A small sound classifier, trained from scratch: norm layernorm.
Rows from block 3 of a small sound classifier, named by matrix and row number. Rows with one number within an expert belong to one neuron, the router's apart. Each number is 128 + 32 x the weight over its row's rms, rounded and kept within 0 to 255. All counts start at 0. Numbers have three digits each.
After each expert's rows are labels from the 100 clips, of 14848, where the router gives the expert most weight on average: "top examples" is what is common among them. Only what is clearly more common there than usual is listed. The data: short read English sentences (LibriTTS-R). In brackets: how many of the 100.
# router: router (model.blocks.3.mlp.router.weight, 16x256), inputs 86-171
# up: expert up (model.blocks.3.mlp.up, 16x256x256), inputs 86-171
# down: expert down (model.blocks.3.mlp.down, 16x256x256, transposed), outputs 86-171

# expert 14
router.14:121122137193142132124092166100156178138039111140139167147138094157081156129161141148159151082132122099150097168137071187223139147134116155084094070099146155080094103145117068147171122166166084115163103148141113116094137107174146125159066034063169080122110161
up.0:112104092188095155115137134087131175157089192133134179119159145125063104198143162024158131103089081105148180089140121117160123111088094117118100084170053195179136114114154102157133234161163154078073155158153060097120093106168120123154089083097128148113079137
down.0:110075127121105158117102084155176111139125112132124097155094079119149137133160151130116143173160124105117138167154145156134138127106124083187166083135143090164102118162085144139126105083135082123125126135126127184143109115056122112135124185115127142148175096
up.1:148069138134139150188049119093157160114111134130120166177089187142100112121128162111141116114136164129080154110107097095150126086133114085149123137120120156103104141062099125103133133085138122099162112104194100118057196136178154165142108097133165110154101159
down.1:135107147159097122148192106177138137146127017098176138106165154071173145180122109087133148129148143151150135170106124174125044147103107133160125141126151177050105172156152104199133112102184148157099110118159069161122080132136105112151154148152128119125143110
up.2:152075157118073110139091150081096171192128132058161152132040101165115085133152080106156129151119124162057153116107134078180141134140146131181166123130143100170158096144175173121092070055148099098179116169154153162074153118133163150190130093104139130114131161
down.2:111168170177112104106107071132105130140139117064153141138115114154152119144106107132207190107127184187183142141164169193114089139141167079143101122112163154090123123128172138143126116070117158140125128138112125113094114127108117186174094155146067168131084082
up.3:121163089218095114107141113146115150099109177118098148094151093079149134132122187140129181113122142087217111211105088181158157095117047096051118091095094156091087161149115139153129145130140069069048127109116129122140138152155149125105094119144117117154114126
down.3:169128126160170113125089148054155115048137111126099127174118109078116186133116108092127128143182136130124154154128106138201111107153083187108135125124161111145075119107099161117110150169121110127084121126151162156076141156139176095182079108132169157095114142
up.4:118082150108147109081168131144065133130115147106177125148180153160113081119071159166102105076099110183124155105129143088136122176113229141165146152098086086112161133140132104121093128111142160150169051111104134168178137111134081183098120101128215080097168087
down.4:101119153154181141179155119110065139140152075125088122115130141160123105154156124177069121134145191094188153118125145132068160118080155096163097127096119077123222083135113118154154160098079104119128145134141103093173140041100131058059149138088134119111134117
up.5:140088163074151066209100111084097170155120137146150125185133188214089072069106142141211090052130127131096108107114104073126130141122157110159105090128160140163146108089121123153153155133101086133168106156123115130155169100156072127180091123091183111102123128
down.5:141169159130148122139130105182132097130079111060134133080139099152157115143161089156131166141117119181114132078131138124151160168134176064202161140167125179146134125148141098116119176079172129145171086082113184101094114121091119116159112116141075142143168184
top examples: voice: female (97)

# expert 2
router.2:131176093135121144090165109110100105159124118198201172160159081091124162152160178131162104118174074138148160081108147163137124160133119115164177116137132124114145132161137109085138085056111106163121106124118153099082165143114134181145190112156137119113147129
up.0:093107174121192072172110130126142168063130143143114114085123154137125181110106115142145088149139154142155156100094126130132126071132116150070133120096148129100144121129133123138124186116131159111097165106089175144130166131140086071105097129029189203048136131
down.0:190112147160119147129173075148135088089146220104117137143104157146105135116117170121200070110192138118076087103112112116151255100147173124127074062118177097122125115104123144136175122102145090129109123110180115155148200129108081183114129147110173067117100150
up.1:099148129127050063108101124122108127131104141142156146154133152130140156134167056150158118135136131118129107160176125120153162070123054118114121104164072195157119096128178175159164078100124112130112157087161157117133163123150195139156128099121139143116107052
down.1:111123093138162102108135115136065091122136105135111188136120118123158109101077092129133118144147132136135123115135176179116178149159118110147174157109150097115076187141132136137072106152074095180120145088091112171098102157125122146133098124169077110208166043
up.2:146092136133139143110141097157160174129151129146123099117141105168152109111068137111121127114111119076152149077081151150105121163145178149115162111095106097096111153114054114113162134115124142084152048108102172161132177119119129140107095150105198140107093158
down.2:179082112200129134153118149160173138119163137137068090179147134151080131070091157126122136123170137155148130127160127126143140119130121164085052081108217145117145128099122187161198099107117141085143116169189159114165165162152089143106119128143142088130084131
up.3:120090099094153161138169122196132140108148116128115049118167132137176082155077108125085150097146183121179105099153139177091126103160132150150131192086130162143113179122131104106089150114145148122096087133143134103176115064078064138146050133146118218118143137
down.3:137105158156093141110088119114175122106097185112092131131126114152126167142152140101174147134185143116102135104151123132161144108143167106165107125135188173095163125070162147129147077090147092077106094143100164154131146146083152190201123124095105118121057223
up.4:121157074096144180108185185158205121107148097117142123130104093138120132155138086095143180133095129106171126130161139166152076081136101107165143168100032146126129141131109140139046105122155116172102150136121118159111055115126174098145116122154090200135124093
down.4:154120150139179108144099133085093178098120114105103161151123087138169122088190128113132110161141117116138113146078095149160173142094141101119216095100131138135079137156096121166122172112166067122135127131169181151073172193194079146173109154105124137165192039
up.5:146050127142111099091128090107109121124164118163125139153102089135139114099159118088099167189126126145108162143114138107039158154120221083135224118085209072167153107143190163151123110181083163106145118161095163155106135130148104157112118127149141123144128127
down.5:164070123096118137084184163159150125139132064081125095099080151067136129165166086124119177130080117116130135148119169146106111100123110126130122136146059161108146122103107113075072117166167132101074149185183097174128089150063154099148098152153159134110117102
top examples: voice: male (82)

# expert 5
router.5:140175180169139119089140075154121086099163149137111086138164130079138176146122126167090157203138165157170107112163131142119169102121075153087089170106126159134168134105151125113184163166149071107045179091064106098142101097100190084123127187128101178171129162
up.0:043142178105104155092133123125181139137120088161137090154097099120171208194122132112150168135141120023138226073098095109125144090109107174148093146166147129112117069211122104089117097122154182184108059132099121158103153076138139167122105078099161151078150154
down.0:100138113126106130150116131139181133137152099094147136102139144162129167145132161136123164126129146152144118094110124132144170149068139171144160131099161167097203141128141102139135165123155135139049170193130139115136115125089141078135141133171151085199209173
up.1:157116209153069091074129105132094113087121113088182125143134130070129154168149139199121156153142088090100165024111114131109154132137103154147130137145124112148137131146143090126123093115120098113122158147129152106084180125125118147153111147157177152129161145
down.1:104168072144164123164129119135134094129106158171120138142143063137145108099102085157107132099144113084163112117143084124075169187087090079121146160141120115172132138112147152127066135143108077159173192118132109086146107142083157123133154109126089078117169104
up.2:157143164144111115100132117105125092092157126065116136065120131119117114109097075139065137227104172152152140121159182149113104133142117163130169163116104115138192099083137139144145161105142039063127184178129147124150098169119129096116157165161084152166107146
down.2:156138095123159134087103146095108164108128132189116104179114102120152130096106132159119142115143051097099109139097124091088106112150151082148156089147164067148133106144145103102050068104036141163202124084125140160074168074116159188059159108165122140106142136
up.3:105179146148122131204110109080150125156105129195134112165158127120155152141122105155149147079123119167151112152139115157152146116137124071164116145106124143162100166118159070109126146197050171126113123110123117090173136130144134054172141154117126089150105135
down.3:126068144098095113091143081135212052121174116126142115142116069138138139139088152052140113125139157144135188095147124154129092104148127192101124166120160129073165152096110141125158134129131127057056077160166093117102118140118093130142095159094142165091097165
up.4:065103178128074050149182150128128097142083127014131136098126082114127150139137123181096136104134106106135111115056128101144133126080171112093133117159118133135160115118172099159118197130121148130093109120145094123118134102149163121113107118050121171152122119
down.4:143163037194151080155194185094163138116078169086168151102188173167098137109125129146090095118112140107131078090073159074165162141187118135100158129098097138120116112144127164207126153163157047115166196159086140121190110141137111138160099129141114059152142134
up.5:145077200154151103088108105139097126138093165073141133120100151120121084077109131148120124111125160130117097134088142089138151124107136138156145070126084144132116111085129104149140209106131133178074152133138143114150142150123125154144115159103182131144137124
down.5:127118087175132121176173185122086113107086162097120160089176111150115145135156121179134096051136177114168081147076169132114167140194121121150137132090160162173114124140123165153157182112194075102165154110132121108177089182119091117167098144090055109138116118
top examples: voice: female (98)

# expert 9
router.9:095060156107109112155089137099118150089138143169052114178087116124156118088133077125078147111088112086102119160138088128111119071115140080110210161054125111176121061128144100114126106168083116098181122104124141167158131136161130136183089134120171166109135100
up.0:117133152092147120096163138183097147140113145141164136113185230158115085179115185101109057083174144125138171082081144104148163168111147117178124139168113162157144136166112104151114135145118137126105134077086154120126119095120090187116137143056153072104174159
down.0:033195133083145210126096099181079122161113113144142137133131161136172121159185101165111093078138124142092107090114103061127096193066164074108057125150131106145139112199089107147121160126077137158182088101079096142183088069141105135095168098139121122120132135
up.1:106148136106073127125195160109097144155150154045129179135133098096134101097198127062118147123160100116148126111096106139182144159098091131106149115112148138092087107196101150133159074103185126110108041144193168151086122167136127164118124098098107128110153091
down.1:147085170141125149101100167138121150089109099125070113144182146153179117122119156078168126100137202160132144093036075130124135111059177162116110076148196165142097132114140110147089179152108189112123156156104114134093156076166115128184081133134194132107118144
up.2:186136131165106166120095096169218128063197114186098077146093070097141160140146110131138148126126129103091126142141118159140121085123133097129083120176123139155113131090149150170099123179073112091139131106145124090134098114122162085167098142182141154109072138
down.2:112064058123088128112166136148130095115164093135135108125132103103058119128093207041147130118140186114161126163171154146112126098145122180091124136136128162109086142123168152111197096084190171089091155208153111139132161146099110132118158157107107156101113122
up.3:162126101141147116163118112182147106118122100133130098079095156155135120155050184128121182112117120200123124131128142135154110166130160118103119155155120126048123142118118121160110107128124143117125140171143122108104080141111103070094137188188098102080146149
down.3:110079129098113119164139189140148126135091101093103103115116145170163111093092129140185186105125168138142093134136125121123050141141140148115146177092172154091107134139105135157125109175142164101175105125121147128139096159149122122142075133137118142080103083
up.4:152131095126128154140138115199110118102128105212118087135174171144138159174096119184138159106152146115094122103118130106101131063116136094113102141157113192176114151125131087109095147198097142114116144108085075108167145085114106122185131141121136092067117171
down.4:105071115058094122100206105199191058183166154176135117139115162084152177130142154091072129135148096124096141182155084119090108125159089139116105142139149091159166167108129165086101121111101129156107107161131095091183119159106159112100165177137127131138087106
up.5:106128116187114062144157136115130074113087181107115106110108099131183165090120099099089197084092098161139118131177123192153153111148132164131174086096101091124135097140182108087139142119171122175130112129082109092151161121127133123129103106082132132131126142
down.5:128137218134158049158076138054123145142151113098132162190139124157190142098168104191179123123095102137170097098095125132080116151154166068181175114109182138114141137145110144162099096153117141142177126096114126152117164147146123121120082061081161112136165193
top examples: voice: female (90)

# expert 3
router.3:125097188184128097124149140146081119163159124084087158142138198076144133110118170148090144172083184082120189162135089166122136088129106152101156156170114108097122124116127127152169136056189130152055066161155138176098133098150124176083098111102102173196182063
up.0:090140141150130123120137108127099115112138128183104153143113128073137086086088118156131205122133094157139087205164083116102121116134113093118167086152150102188101140156169123143151077125087140148133125138148129097124137163175132165174168096184106128157138127
down.0:112118144170142055161121141159103201126082121102177130097102151145036118144158156150144181152104174161102114134080161120125133111116160154181107129098130124029110146120154139121173172085173144104113055161147213167103186077163146206136130115142132138096128102
up.1:134111161155099105178119101120153060097103231125082125103091172124143137134119141157142102125119099139110109119156109181172153085108123127093112140106122087102153142143074107121179125156146117094097103095144095137093192149089116115149068115088153133125059052
down.1:127086136150135121089135127148106134105128125123111166165123126134093079086071120128171110141175067183153131147153098129172161150114137118118101117123096151147095145183111081161141086086067121152135187139119124116183112140162114061179119105136094127141116069
up.2:161066140157135148115138139158111139094150159119117130145109212129117122123154166107122127108120106124109103149109105168123145140172065179118158105100085128114133156166120140115130120103124076121139127193126124098108101135101137060089139191139125125142168162
down.2:149150175112145068107066151154112155158151132129071147156132108101144137158180109121137112151059107100099138199094148129139129118164101140159197098160131095136142113120097141117114067137105151160153119110109146126163093128171093075180097157151124120141176071
up.3:100140136154151093151135132153145163068097107096111169073119111111158136128134140165110098153151128056125185129101141126144176106066146108140066087168116167161132068061093127124149168146175119110081142132151093151123173057168144168097109117100169171163102074
down.3:097138167100192140110110031126109120087172174122104110062060181149097124150100125136100125178126114136170127115151085093127163089084131135142094137105101112128119108127177127159138121090061162130126158088101095071121138133145137114086165143125164101085112199
up.4:066130091141108111121137107140136122130063103123122196146100154099136153149170099161128114149154163116144141086091112134186201108059128109162070119211114167168110102086107174131154097118161103093056084123171131125114154078156105161106137086071165132145088118
down.4:177155205119144113095134164133081128093180177122106089108101112132112138138149132133054080132115146179133142106175137044116109149087102130083111080101084089149139163116164132192134122108088152122165199112130130108124138125090127073107129149115126123104114190
up.5:170080140128092135112153112094199154157206150119089078161133147100086098104052093059157141119132137139148091130093052149061092162176121135113210104136166116098109140126123123130116099130113098098114086125092139144139122180092091080132160111166134148129101163
down.5:132090147132109127138082118117137160129100070090092123203118133115182175137136133090111162147111116099055121162115089177126103131108108133151168126145144187150172100120163164146042084133152152139084062109123248166076190169229138139133121101150098116112145107
top examples: voice: female (89)

# expert 4
router.4:110090139113169134161132152088159137149153122182105118136125110159135117076104131115151174090114109124134065211111060107119102166172118113101112143156176124108109117133103139136123105160146175152141069181181097145145104165167173105164109047158144086105158070
up.0:080186104166135175154066113153103154166184102140110115185179118146150140193137169141080127134147164148145103181164109125135133128000122124129087151125163141134132160119200138099207096141099171193180155136149101088163118125145197104180084155085138091152124129
down.0:135118110119146141109112116121098097083151154141121131141136162122144123157055128096126143165142124119140176132153121137084107098113108157092138133112128085186080075136158122109121114134106135102108114144079134159092192086053131147088187097142193142112066154
up.1:129105157174101168127147149171161110164149139072147114119138119084126137158168120124087144128131143142180125169168095164127167147159088169139158133195084145118107124107160113119161125085158083083096141194169130144138097152186163100156097145170086125155166050
down.1:136159168117172080133148156144144168113160115125110106133137166099156141135077157115097075120104147092137103139152154162117091159103107166087069125130153123097107149138105163198206063147098130166148123137126118124197123114126132063107094137090119149133132080
up.2:077133137116154082134170146134107140161150122161103130114197153101212103122125097155106154067145103122158148127102067138109137118135113124113103122155159115096116134164147110138087099115146131188139118118105123127142135102172148165133114070145157092110161113
down.2:163185103129179119124118119142122122145134099167151112133136079163159141137135088189197129111192058113149138096098167136108151160141141101147132078156105138137100110168147116109110121073122057165145130052122148123106199099111141151067185110120137153118079115
up.3:186125084187111146099173132142124077141080132110207088071135139109079117138160111107102128187119158119138106109141130116164114124118134157094148169141055134094106102147109140131106183105143122117116112110124150160106152162082144167133160127161098111112115094
down.3:067151115137154144126191131131173182098130046165088140171138136175141119093074147106117100111043170132147112152129108139095065117166111126050129166123151139120100104140162130115176087106141141096128173164139118132220046150152109126151116143154134125167125052
up.4:113134102177101168117110153104170204142137125171123107169142135066111142154105152158138138147152170140135109170170119173081131083150079128105147184128138167159116131136183118099145101177104154116110095147198130163099161108193185072180077130083132119122138084
down.4:129110081123130175132097196139101132087115085147109153154150136106154119113118203118104089091115146147129090135154090156120117080175113150104122047151156110150073160156170155176161105145138160185143099154085118115168087136093083094117163130117119154130138111
up.5:185122138147130122129098139096117153137067159074187097081137161118092123203144114125120126146140166129112157084096112092198143123111104137130068157129104139136126127114117138144092187142161116098078090077137109152133132133117130111110142125136161069132143122
down.5:095109103126119158107135153157198120117147060118090054159081151138108186109077141070077156155070159130115091165112102178130123137150104154113149146119170097128118082073139120143156119178125170156125107177149145148170104165160134116139100154206175130108122120
top examples: voice: male (96)

# expert 6
router.6:174144140166115179142102077132117098100105143148170158092127116143115089133083088150122091137131129173063144093157168079104109170125226133239135101154118134147164152092155144128087194118139119101164153086113113145077109140083068158080128172152093131115060129
up.0:073146148103160148108125139118165150105135139151118187105106083164140159086145206128156100156105095142115153158155106147083124156157100156100144084124155110084159144169189070074122114138151098139075103072085138089065103120131142163118164111130113131119149165
down.0:178177130135199130183145123106071183152099173072159112102152177194134112112135125180150172081180136168132098087118127084182184141113179103177055090139127168148106102155140125168145173103180138150176133163161126149174173165159117169177094079102065071102163105
up.1:122156121079113101192123147079129114131127205115130180121104098189119151108122108138161128113139080203148151135159109119115173149088139159125085057148132176138129132143186160102137135155195157127126109104141091167073108144137100151164163123130112117095163128
down.1:090163136165153121182124116102140136108131087091083095106079092149123160111109177135144186137096190127100162135146181148109077109099113101158135175147101158094172103117140127120213169111147083120166140187159124097150137085124164111140128115156137094134100138
up.2:114133066119139112126119179134211087132140154231094130186125105116175138104137117152152122128141074127153127153112091156088145123132112119100104125140172116114144116121126065103065065170141164147105127128084133036110088123105127132135192078155127193147103165
down.2:168189107137156163129125136096075167136058140115166186056113109152121096097137131197123123104194135148112100123194165098152166167058138101128076083114100097170140099141155121098206146094104134173184142131160096087150126144155108140124147114122114107103112147
up.3:159141165168119110144063111147129119138194112219111090148104110046115164084144100131108150192116156136111157153171085119193157102108126079164085117140173136197145125103218170137153111148114127110170163092150095134131091114198236120171121145165114102172081155
down.3:144042105137087137078129179161145144073122144118120080103144174149049100157112140080098098132174097117103114150088157102116110109104115167131159081131112094182116119065148141129133148156142146083112107159117137086156142112159110142128154144151174165083104053
up.4:122149145100134112119107142093096098104117157153152201088135129111176145137163111136137136158135115119130149169150137106059169114125087180114122082100165093094140154179190162070118148136163093169108140090098112114039114137129116174119193117111130186118133186
down.4:140165106128158086176144130124094132148078068075136139076092193174127139100104175201148153101149129158084128142134139090129100041094174148159130160118140191093121120150115135137135185138125125174114096150200075171165133203142138095145114072148096102089193131
up.5:127104130140129085101169156152123150171141123114108099118170143144178109120112134091089143164124130089144094105129112123069096137160129101100181190135197077110130169093097143149086066089130100102117087099128146094163165144166118164154111100179104106132215079
down.5:175123048100077162098191122135151105098123171137141074106121101122148161186157127067074151148165013127111164179135109159144158135160102136134147151165097134162098159175131121103080106134148121098093103126112169149109181139163126161134087131139123148104133099
top examples: voice: male (100)

# expert 15
router.15:100143164115141127102153153111116160150087145056137169122151126139161122146163115135089145116143129126106136143158140086071153129075154124164111138161156046169144106131157168138182101125143145144143107126149158113110183141167107175173132064135128116093113105
up.0:068144102155124146081137136084118097136089132220149146096140037079088153161136123050144125146101125163105175128147096134230117143122123136154120109144142171133145102112093121136125108073116136131104148102095106093084062117171199147195154123120072157140180124
down.0:111112199156123131088116169185083147106128116101090116176149134100172168145110121129133153078160085094093163190163121109110158137126112134146166120096136083153142154147207121122186130132117143151152074113136155081114107109133129146160087123141151108157150160
up.1:146058125128077139081140146146117141121111182092115092101118169084129144169165133071083093139135128104161173085096117146161154124123088208140134134094091087127134118106074091119070106054190140112069100085144057176163147126115059141061143125140080150147150108
down.1:106137127117147096090170124178121067119213145188103145119128143080155122167145143157102078175123144086105137107133154082047178112120082153084111100112148072141119131114164135068145101153086121099083151132081067120142152076109139131077133144136162156106126101
up.2:159088098117093164089155147145138104108104172101142063070109140111140158156139068041105153151124115093136189063092123116158171154123117174163127168134084083143130103102083085120060121063185110130103101097157105203142154128120096150078161132162109134162151115
down.2:102122115100135111069137128162148098085193182115120109130118139071132178133083138112088092167129133103150138139115141154093147123131101170093146114136175078097089110105159185066072060122096122086097127141159087095156165088095087092107130158107130168136154065
up.3:130080085113093136067180122157128136105128168108126063080149158103110159161149090063082129165128094116157190062108125117182151137124164192166155165145076079111169136119070119109070137078186111115099099056122118182165161139128095170081130140175103131162158104
down.3:107104148104106137126126154160112144166191170162126090112101189029105177150137160121088083120185123096128133154101098141107172112108150143103129156092138071130086140102170193101105069130122146114087128130073118120121141041128077108077190148119190137091131104
up.4:150058137162101114099139149122127136126084151142153122106089112047125164188177065046103153166129118092136169092097080111195120119131152162147124174137099092164115106141089109097101131086156119138096119087148084218096178183140115181137131128158084115161164122
down.4:113082138076087106102119143176175132098162162124113107153144154093133189174181129066058089156144092124145152146058087177164143128104084207098134083104162116101112115160106152115047101138148119112078084145112082123140164112115122148153099159140166147117178144
up.5:168087141141121125066187140153128133114070154117147081090106139077117151198144081028081146128119116101133188058039124128166134137107157186162131149157100135124140105107056086136069134097167143133075099090156096178140167216106098174091112103138085164170141138
down.5:099094154134112114133120169108113102154122127147136103142157166042131120145162127112052076139121117109159160164099152125138175120103124112074127128128117080132115125102115133099134067133122163097071103142107139120135161061129121151106164139049158157117124134
top examples: voice: male (90)

# expert 8
router.8:117193073094145153132202119161100151175061123079167113108160135123112059160137146105135102082167117142169079089093140130155133181111168112102043130140125170109158158165094100134130076088131124142101119135095128085130079112077120116126086184119093092144122159
up.0:102089115154145141129096166113118172150125163122152105089056185142049154137191115072148138166105143155132095091169147104147127107132135157119140171108091133135087099103130081151201111126134106142038113213139148118108141173169152147157127114169114055131142081
down.0:160125133149161133149149197117141066181117165188072103137174132171078155106105145096118123111160132083151141149134099119173157158153149159157156096137167142111101103142134110109166161141110112042137064116133127154081150126104107099148094160111116156141088115
up.1:133167119125114101086151123141106150084127103165165129192130133155152128174100161165164111063160081105142129105126157100038177149090176070167106160131123084115094165138111069121141131168093089167136124121105158143183133128121156195100126136142159147116144128
down.1:114143059188091146124132140131167099075139068102101105091092092112153112126140112103110125157118129149155143179051132204127085119156100138163168166155082132147098148132070155142131148082130131132148152109145206112146092158184135141058154140142187138174188121
up.2:160093134129108122082144152161066123085094135147161154130153147094196114143073167154121106089131085131107126108142161125080115085163142095116135134113099088163128144176121106126064048116080119166151169108094092109098162113096113180150123139154157117126174127
down.2:105174161092110156153158134105124133150089013138138095092094163145126111130151119145160135117093165110208137125086116128066052134081127143117130137124092123164110117146058147136103125131090156171120101120164088121189182090107110111053160150075116080165121112
up.3:123123102133080126127155147126162036132147108136124068134172072038143136125090140112095142124124174079183162173092127210097095115154022163119152170112106142115109176111122136115103127053151148113105119106106126120118147082105176134179140155179078206141154095
down.3:138147110114142102156151153113178136124118162172201121165109096134078114150176135102138127108089133085189107124093118137114156179145172173099179158101090149084117085139027122119138123113116090152102159148123137077128124121137138122115179121115106202204094140
up.4:125152104127130127107125141136113130089116109219159166135145114138222093095104113200152138083158078120071130092079162066131150098126185053187110136113190168177131157128141091106082088161085139166173159043078113126123133125110168130165089089151203067094127224
down.4:100192106138191138152154118140152120129086082147150144128139156134141165154079103197154133123159103160170170104081106127088107124141132090164079148112102097092104082141096105092101195133111129190152125130118083126155114156118133121085103057154116104174124129
up.5:128139071094124141132155124139140117070081131196115133121121083139185161109124081137165136096132136146076100086119118092150113136129166099190152102131179184105077112177149131097091177146129158126139133000058124072160132126099108122128117119130150089072083137
down.5:159191108110147068127095102108138110071115093094151165137127074131134153134058090157142168146185083152154149072107155133118151129170112077152150140118110106143117097152057094136079156100116097181146144128085209144138139148154169117150118091141085149161084126
top examples: voice: male (97); the word "of" (26)

# expert 10
router.10:148093119089112136099135147159166108125109134104153106091078116104163192147178127092159115162124090156127196112097116133121134096154073170151187134148087100110119119156129105122087138127112121140053128123102103149156120107114157092095148160194140109121158167
up.0:129114214148101145090103097105128167074188174121112119149052128097140154141187061115101126177147133145105170075121134074125186107140124145104085097122084134150156115100214118131126066091183111133078134134108164121097159096154117162121098169111099169097057135
down.0:115132095095121119108165156078101079107180099147125157166132103092122111110082106125122141148096089044220126154120149154050090138201088155138221158069145098136114150140137133088089090125131095095148130149104165076110127134058127132115169102153150157119109135
up.1:160056119108157061172105109135129121134091155100172076125136171140107140140133048139115084130128099174125117087133119051125157070113109125167114157151083105111157172110092120193081117111149077103096178089121126118146133106118102103083144168115117096123154175
down.1:132097123112124148132104147169130110149109094093144143156126116151112154095138138075158102128200108096104076137131103159235112103163115127144064137127167203129076136109130175130098155150175117150121118103115093102144121146178126202204093110141164104140121125
up.2:168085124088070108140133135136135106088162157086135116094071131149145152133172079111142110212134097167091164105122119134130163135157105219105162126122122135173130148160177119106063077100191098118118135111138127148102162165113127097139174110155170126082138172
down.2:085178102124191146106052106159124080114149067161107138175129131075130129143108197109068119136091121100144117178125153128146068139118085150068081113114164113058103150134109151111136134182097183186125161131086114120135108144083120109118141149132121101155146102
up.3:124140120156119109108114134122163100148184122153156151154100157113155144133151138138078094154136107093153140155183127111124099104155096155125103129093132094123162074122124125065153074096157082128127063146119108121079141101142134168130132087124129172210107081
down.3:106090091146111116123212181120139113114124161179097132156156138169127175109142208145103102144140072119133155117136109099090158090127144113126175131148131097115133134115129099104108120137089125115129148186120203142187135050155181103063146114163164117089167194
up.4:183078167225125123119089130097124100113135169131109164159112110085119126113139086143098152205124122108142130133126115140113164108170123153133182156061126110110110125100104133142168155107149101098164160162163143152151154188136143130156111126109120123161120076
down.4:125131159161153119133104194148148148093149095157114163145137134141199194155130134128099134103099110169099142100086105136164136136129116135167184155119085150157078124140130119163082128139166093164149134089070147159165164121151150135134112096146170102119143140
up.5:174054116103133065136164156112149183098069174101146145083128123161105093117122061120156131127133116143141103081144157107115143110162064192153192170110080181104119183161157086126094125104154128129057111125099194135150089156111141088068149154103135100051191154
down.5:112105074130096140144086072114170087127104112114184089106152161085093136163208106078128064109168115066080085161156095151156120116081114182127031195123132133145136102104090172164148125109115132099174161108128112139116098129099114127162107162104103106126148125
top examples: voice: female (98)