A small sound classifier, trained from scratch.
Training: adamw at rate 0.00087, 7500 steps, held-out accuracy 97%.
Rows from block 3 of a small sound classifier, named by matrix and row number. Rows with one number within an expert belong to one neuron, the router's apart. Each number is 500 + 40 x the weight over its row's rms, rounded and kept within 0 to 999. All counts start at 0. Numbers have three digits each.
Before each expert's rows are labels from the 100 clips, of 14848, where the router gives the expert most weight on average: "top examples" is what is common among them. Only what is clearly more common there than usual is listed. The data: short read English sentences (LibriTTS-R). In brackets: how many of the 100.
# router: router (model.blocks.3.mlp.router.weight, 16x256), inputs 172-255
# up: expert up (model.blocks.3.mlp.up, 16x256x256), inputs 172-255
# down: expert down (model.blocks.3.mlp.down, 16x256x256, transposed), outputs 172-255

# expert 3
top examples: voice: female (89)
router.3:457443457538479522504560522441509498543493504486510513469498506485512541521467446497490497523524424500518524443433485532476432551516559516514557510536426560506473548495463507552494465532506559569440439420513524582544452506467485484466548536523511457561
up.0:495529485458540453499541474557595488564508497546511545476434460469461462590528505508474521623456541493555483532479494516447565557530473518432578535474502512511470471527502428471445496446433523510538437491496467501530475539529476515516471506562478471490
down.0:438487491564545526509531490469500432618514479452451440495501484470460508480549479455487492465493541459508573494496512455458471477519528476441479446509462545544491499488525479509468485529499508535483482471465470508504459567518476469453517540469542427462

# expert 2
top examples: voice: male (82)
router.2:453607458452544483532498462515503535560509528527567472423505470537525441495443529451481483527466494495468475549474444521584485419491453608476489527525433552541544406478469482538501461590453471393497563583536489460546489534466557546477468528497470505512
up.0:526463498452511518479556538488528469526485384506516495518502538494553563471493490585484444471514515429506531432506512467514557462504532479524468474427522534459399547534533479498408444478503572422441533424451505493509537531452466517481490472449492525504
down.0:496435483558522480610478432518515483518494489487524464508511501510556480483509483503507519563481573511519456479507451511454521432483520498481475451497518511502451503506468475516549524556535477468506540571552570452512498474551505465582511553580501504514

# expert 15
top examples: voice: male (90)
router.15:485521498549556466477462522422492544490482443462495421498508540506474476590531469476461585553505462482542499527466508566511539611435464500454515439524529467539522590531522447496438518489521485552538427554460516529538495545485479519456530548505550450430
up.18:508463520482514469480504503469477512472477427473468410620471523475503516556538501479477548420516466441494501472445504514475591522503510582461575458486457513519463550552513496481454444529481564507559419524468552533561507481531445488537498567552579463488
down.18:504487514492415468544521544406454514493473525419527432539497482586500501541596418512461468519438492545527527549544501457494460530468510485465489488549486532586534533515489473540448511468500404504456532548490563501527480477523529504506509483574494529494

# expert 9
top examples: voice: female (90)
router.9:550417575466465483460485479543576547483440490500516565458507571511538516538517468524511480525492534461500495507429504489423541456561513484522495448424524482407480543540553468482448503514510525524557426426476469459461482409522474513509537496496512489486
up.18:517507518406536513475539473553543533484531500525522563451520497523525471522552495415511474541539492478510488484551567461558524547422554500506518463437490565527439476496522457423469528424466426506491480537487464501452391452557520464507520467479491520420
down.18:446480484523523491480444554562502490560555501473516502470418513479530518472424466500580458540505569472479571482477406550533502515562545453500532462491452484513468460468411539533547438477514533487478526490510480587466489465508476486448522516514462530449

# expert 10
top examples: voice: female (98)
router.10:441409475481491464524534514510475460515581522511601508523515527505575550515492549442472456482488464553397528488538511456588474510500511509512519510552477508498484462447531509462564551461488549459460480488475491516536476494453455449410556495481449526443
up.0:495446477507564508496432486446478473544564429454577451571470526513484515499509525517482495545522585470497528473476465501516554500522533491510515456526466505520465483452419513555520450542481566499477452433478556527507535489478396443414541504491451486472
down.0:506503533493446521451470517606519522523520511559515515482465496430536527476476553500543504476449518436479488459462501612466470469558445475528467523463447447526531512447466468597493507470534491458593527504483505485486441437497470504471480518507494508411

# expert 6
top examples: voice: male (100)
router.6:487488478526484457538433479433522498559488491489515454550538519460480401467452521463502487476513435535538508517455460471506484456553457528482472513428487498549536485487489494495504541551477485505460462477548569446450604516493562510547435509492486552514
up.18:559469466451516553482458532520524531503517446538619574477529511528500462490504432510500473559482563512453475452420443526474535529504495488491557544489502480545482432488509523575529479490474452565487449428501463446617457554484521503543563491465536487520
down.18:543440455552496464487494518470529490606519475470515476558520489468549498462512466501501468520513467504532520466525548517510513416497510541460508439473481470543535530577426472469453446568435516494455477489553643546444548530474450459540475510499474464514

# expert 5
top examples: voice: female (98)
router.5:388520605480530508445468533522510498540482462508449522516491467452488539464462510512534526553554529501539488445538475506542553538508524485508451504508551505531477476427483560502523464464503549525472505428582509568494466490534472516544498486514480548522
up.0:524493446480486501486485510499457543551531495471528457481498500486555525580518449455434481501468519474481484504471487506520498487481550492478502503482535512495462538534644457499503456494482505495492514466513494575541489531471512548410550512407474561453
down.0:513481465519487539462546527455493495511493567531489456576465519419495509498519505499454542479543445473508507598543492475566514557406558536470540459557531514454544476472525517517525513483416522497539482517537549534486418484488518464538498448420497461549

# expert 8
top examples: voice: male (97); the word "of" (26)
router.8:498638508474480520545552520534496487457513591524484519536494482564454514441508497517432530433478508530494504502541521485564464480518510473525538508555523522535549464531487566517501551482521405460540550547517530426499447514542491482583391468531524549509
up.18:443509565524497575506491470526476451440538499538504495506582538503519518436549509456577497513488557471468527491517523519455529554455595504537552497479511478450537495516462507484584477470532504503467484490478440509549541439507502457459466469543510466570
down.18:440551541483490511513466488443592415502519526527490494543538509478548468490514427491541476480510478501476502522493487437518512473534532526513482505450496526496526504546461490440491428533503528430511495593502606540488475476577462520519458541572491500451